From a checkpoint of a small image colorization model: widths [64, 128, 128, 128].
Rows from block 9, named by matrix and row number. Rows with one number belong to one channel. Each number is 128 + 24 x the weight over its row's rms, rounded and kept within 0 to 255. All counts start at 0. Numbers have three digits each.
# convs0: first 3x3 conv (model.decb.0.1.convs.0.weight, 128x128x3x3), inputs 120-124, a 3x3 kernel for each
# convs1: second 3x3 conv (model.decb.0.1.convs.1.weight, 128x128x3x3, transposed), outputs 120-124, a 3x3 kernel for each
convs0.41:130135142127126101135140135114137116136146131085126138122129103116142138112116084093139147108126126178175165126137111141144110138146109
convs0.42:132114158130097129113097130123120145121108131087109124096099127104105124146131115171155177172148131165147131127143134105106099124101072
convs0.43:122169101103140124098109112132113147097090101148145157089123141080100122122120149113091113135125139158146149123166142083119116107096098
convs0.44:120111133149148122099118072096078136171121111151142116109111127116103099158142110104158178157188154143172145142116176181138112139113070
convs0.45:138152122101125109091102108102103140131133152071079106112109090122135112139152132177202178131151155096101111121120110087113121102131138
convs0.46:133129114167129105195139106152154173117108140147135129126099091073083089094112088124122140139111128106127140157169155128121144125157172
convs0.47:159109104145103115153145164089112132101146133101109077095123137109130122159164132126130139109112130085083087134121161128118150136128129
convs0.48:142145172155145150128121130091131120117132125137123132125127142154176174112111077137150134103106120127123135128155152109126135138142155
convs0.49:118116171155148164093117133126149179161164140146148133092104164126137173103102117124115141069069093075108131136133193126138158109146146
convs0.50:141149172155184179148203181190170174153167170120159152137145140154147125126132136160151129167172145153156144182180180153163172121152192
convs0.51:079093143105099120110123142102131144131128121173180171137117098137114134135128167119153177125131134133111098082117146084092110105100082
convs0.52:162139154127102109177159170126132131124126137189217207174169171132135124123133121180133133136116105077119150131101107146141124145146135
convs0.53:099139114112145118146156123202148109151134145134136171141164159137172161102141126110121108095118093112122094137176112107152112054104118
convs0.54:145135127127160148066131143217197133189192151154166136146123147169137163176144143131109115131125111140149130152173172179161162158146141
convs0.55:130140143148159170175172161129109146123123149120140156113149154103110121094117137078080101118117143132111097130121154137130134144148152
convs0.56:160131118150117109158129101109145110163165129169140110112112095109098080062049076109144157153135141164151119163152159154129125134132117
convs0.57:126131164106106125100098123155150112151141120117110109175149128127134136203209189132137184118122138134149181137139070163162126182151142
convs0.58:194192136151156123159165168149146136171147146163141164116146096090133105081116110066082122089100145140108146169144118150150137154161171
convs0.59:105127149111146196118143178174167169119147191134129140146150143124121132121129160127150158137132133156142114150136147137136161128125156
convs0.60:143126138145123122117083085211201193126147158131144159177155121160142119133107106071091103060088115066041061147137146150130149173139166
convs0.61:173161174149134166203166171108111102093136104161196115095134133139130122165155174144120156127131154123131107107133135095121099131142120
convs0.62:133151114123129102157147119173136154151146150165132146128135133150161170188158160138141097161176156153152160131145113109138131117140116
convs0.63:137118076145130101116129094082140166154168199158184201135119145155154157132183190114104124151113106133100066116122104159167159177178137
convs0.64:127147125116119115076108123108151147160171147119129142129133117117132112106146157146117091156134085145113084112131149143138129167160136
convs0.65:151131156143146164156150145119095114138094085169125107154150138155118122118100127121103143096108131099110152132123171169144158137131127
convs0.66:119111114155127133139114108132100122111084105125119130111115106110135129172182152116133110161149141118116129165144137167140118168143138
convs0.67:132153161105130147141153152156145132191134074202148087162163169119107102130117116138154164156132142128097088194161149152123121157128116
convs0.68:152167159122159142114146137150152150159146156165161182091089091101098115093096109137115108125111102140142145122124157116115138124109108
convs0.69:092126170150172216117158182146136129134149129162183161158143125110096075135133129110093132125153183131139158133112162110124152139149176
convs1.41:122137163144138127125131133115096118138118134140124124127108095127126156145136149100089122119097111102074114107110128138138157098139160
convs1.42:109154137099158158117159134132128133146143130135144099117142162168163138162165136094113143092098127104099085104099113111103131120105132
convs1.43:127117135128125129150149135156155121134124076149146094111131124134162136110153146171160179148141143155134140113109117144141151091120123
convs1.44:156146145149135113156139104147136162156150157150159139134131125162154151131129122193164142158135122164150148098131123094118126058081080
convs1.45:107102081117124105141161143147145163127120107114115125114124142124132134090105107209147095133130080094128111153159200133119107110080049
convs1.46:104136122105140135098127108104117106098112091117149117124137140165136105179156106097143162109118141140132128119135119124126152143138141
convs1.47:093103114132124132155134143122179179141171153129150154132122135116128144163170168087130112114121091106096076116109049154144084125119085
convs1.48:134122108131104097134122121135128095129151112133154125144147166125136138123134144100119137107111110115118099146143157141124132129101091
convs1.49:148134113128111103150126125163119111157126106162143141121126142132148139145167161073100125076099139097113155112148158128134126133113108
convs1.50:100072079101095110124130153108113104130137131144167162168153144134104081131112103137143130106115130099119174159154126130134125143093067
convs1.51:102111081140149115154173124130130137136157170147169178129122139127128137111131146067084123087100123130160170133169180128144139104143132
convs1.52:140104100163132131145136128121148112097137123089129130156103089151119120153138135108146115102112108112115121125106071170149132192147144
convs1.53:128125121146133124158128102088137108117159127128149119172122133142110123152134137104136148114132141153164179165135147167157173165149163
convs1.54:156163149140110100162108100135102078131110096129115093128121133096089097106127121112116125103103103076105106178163139127112124134095091
convs1.55:133136134123118116134125119141171119125160142137173158143110109121090103130128172108089116126121124192195167105108138124143126152181120
convs1.56:126091093140127109140123085129133101090127119127155132205158136183176147132169196118095127123091118117095111097147148110138135140155117
convs1.57:144121121147127128109113128128134140077094074107147128151111133147105111138114131086101108121107110062068070134161134098118113147134104
convs1.58:141115114128121148139128189124150143097140145120137134167138114139123117146118124104139095106146122124153170136119115112135106143159148
convs1.59:119100096115097106149171158127149130103143135100164171185130151172140124132123134138134162153158139153181136137139124135131100153177107
convs1.60:162134102144137091145139107104137127099136101108160137173123134114099112107099128113123109106108090124147141083085097130136115103104093
convs1.61:112077101139126128105131134143154149112123143110114123171151118131124101111143133115132166093108108092125145139149127129138140144152130
convs1.62:145130118143110092154144135134130125120150150108141180193108105122121096095106105118108119118101101100109135163113114164136128131118093
convs1.63:156141115149141131164142124150183163126151128160186163158124119128082089105091123125141149103100109140148141144103120117103147151124131
convs1.64:144139152159152174138104104128122125100093102150128115097083098156133175154143153106106100106083113126056055104067017101101123141121169
convs1.65:112111113097098124094088141075151128086145128116137105108108127117113145123131123113171137141185164147133118091103047140134083154131114
convs1.66:132107115123105104147152147124144135108124111138148121143126122142130117135126112077127132082123131090137167146111076146121092134117107
convs1.67:132140113126116109158124131063123098091142139109149130147140143135112114131133150070116126083111110100126091105097094131120130139120102
convs1.68:113103091111115124097087097130159111148187157135157146155122150153114157175125153137151125134121119129136120147112136157122140182125118
convs1.69:122117126117123139125138162116150163092114124109123112109080081138104103144132126074113139088113129115131127123134068113123088160148139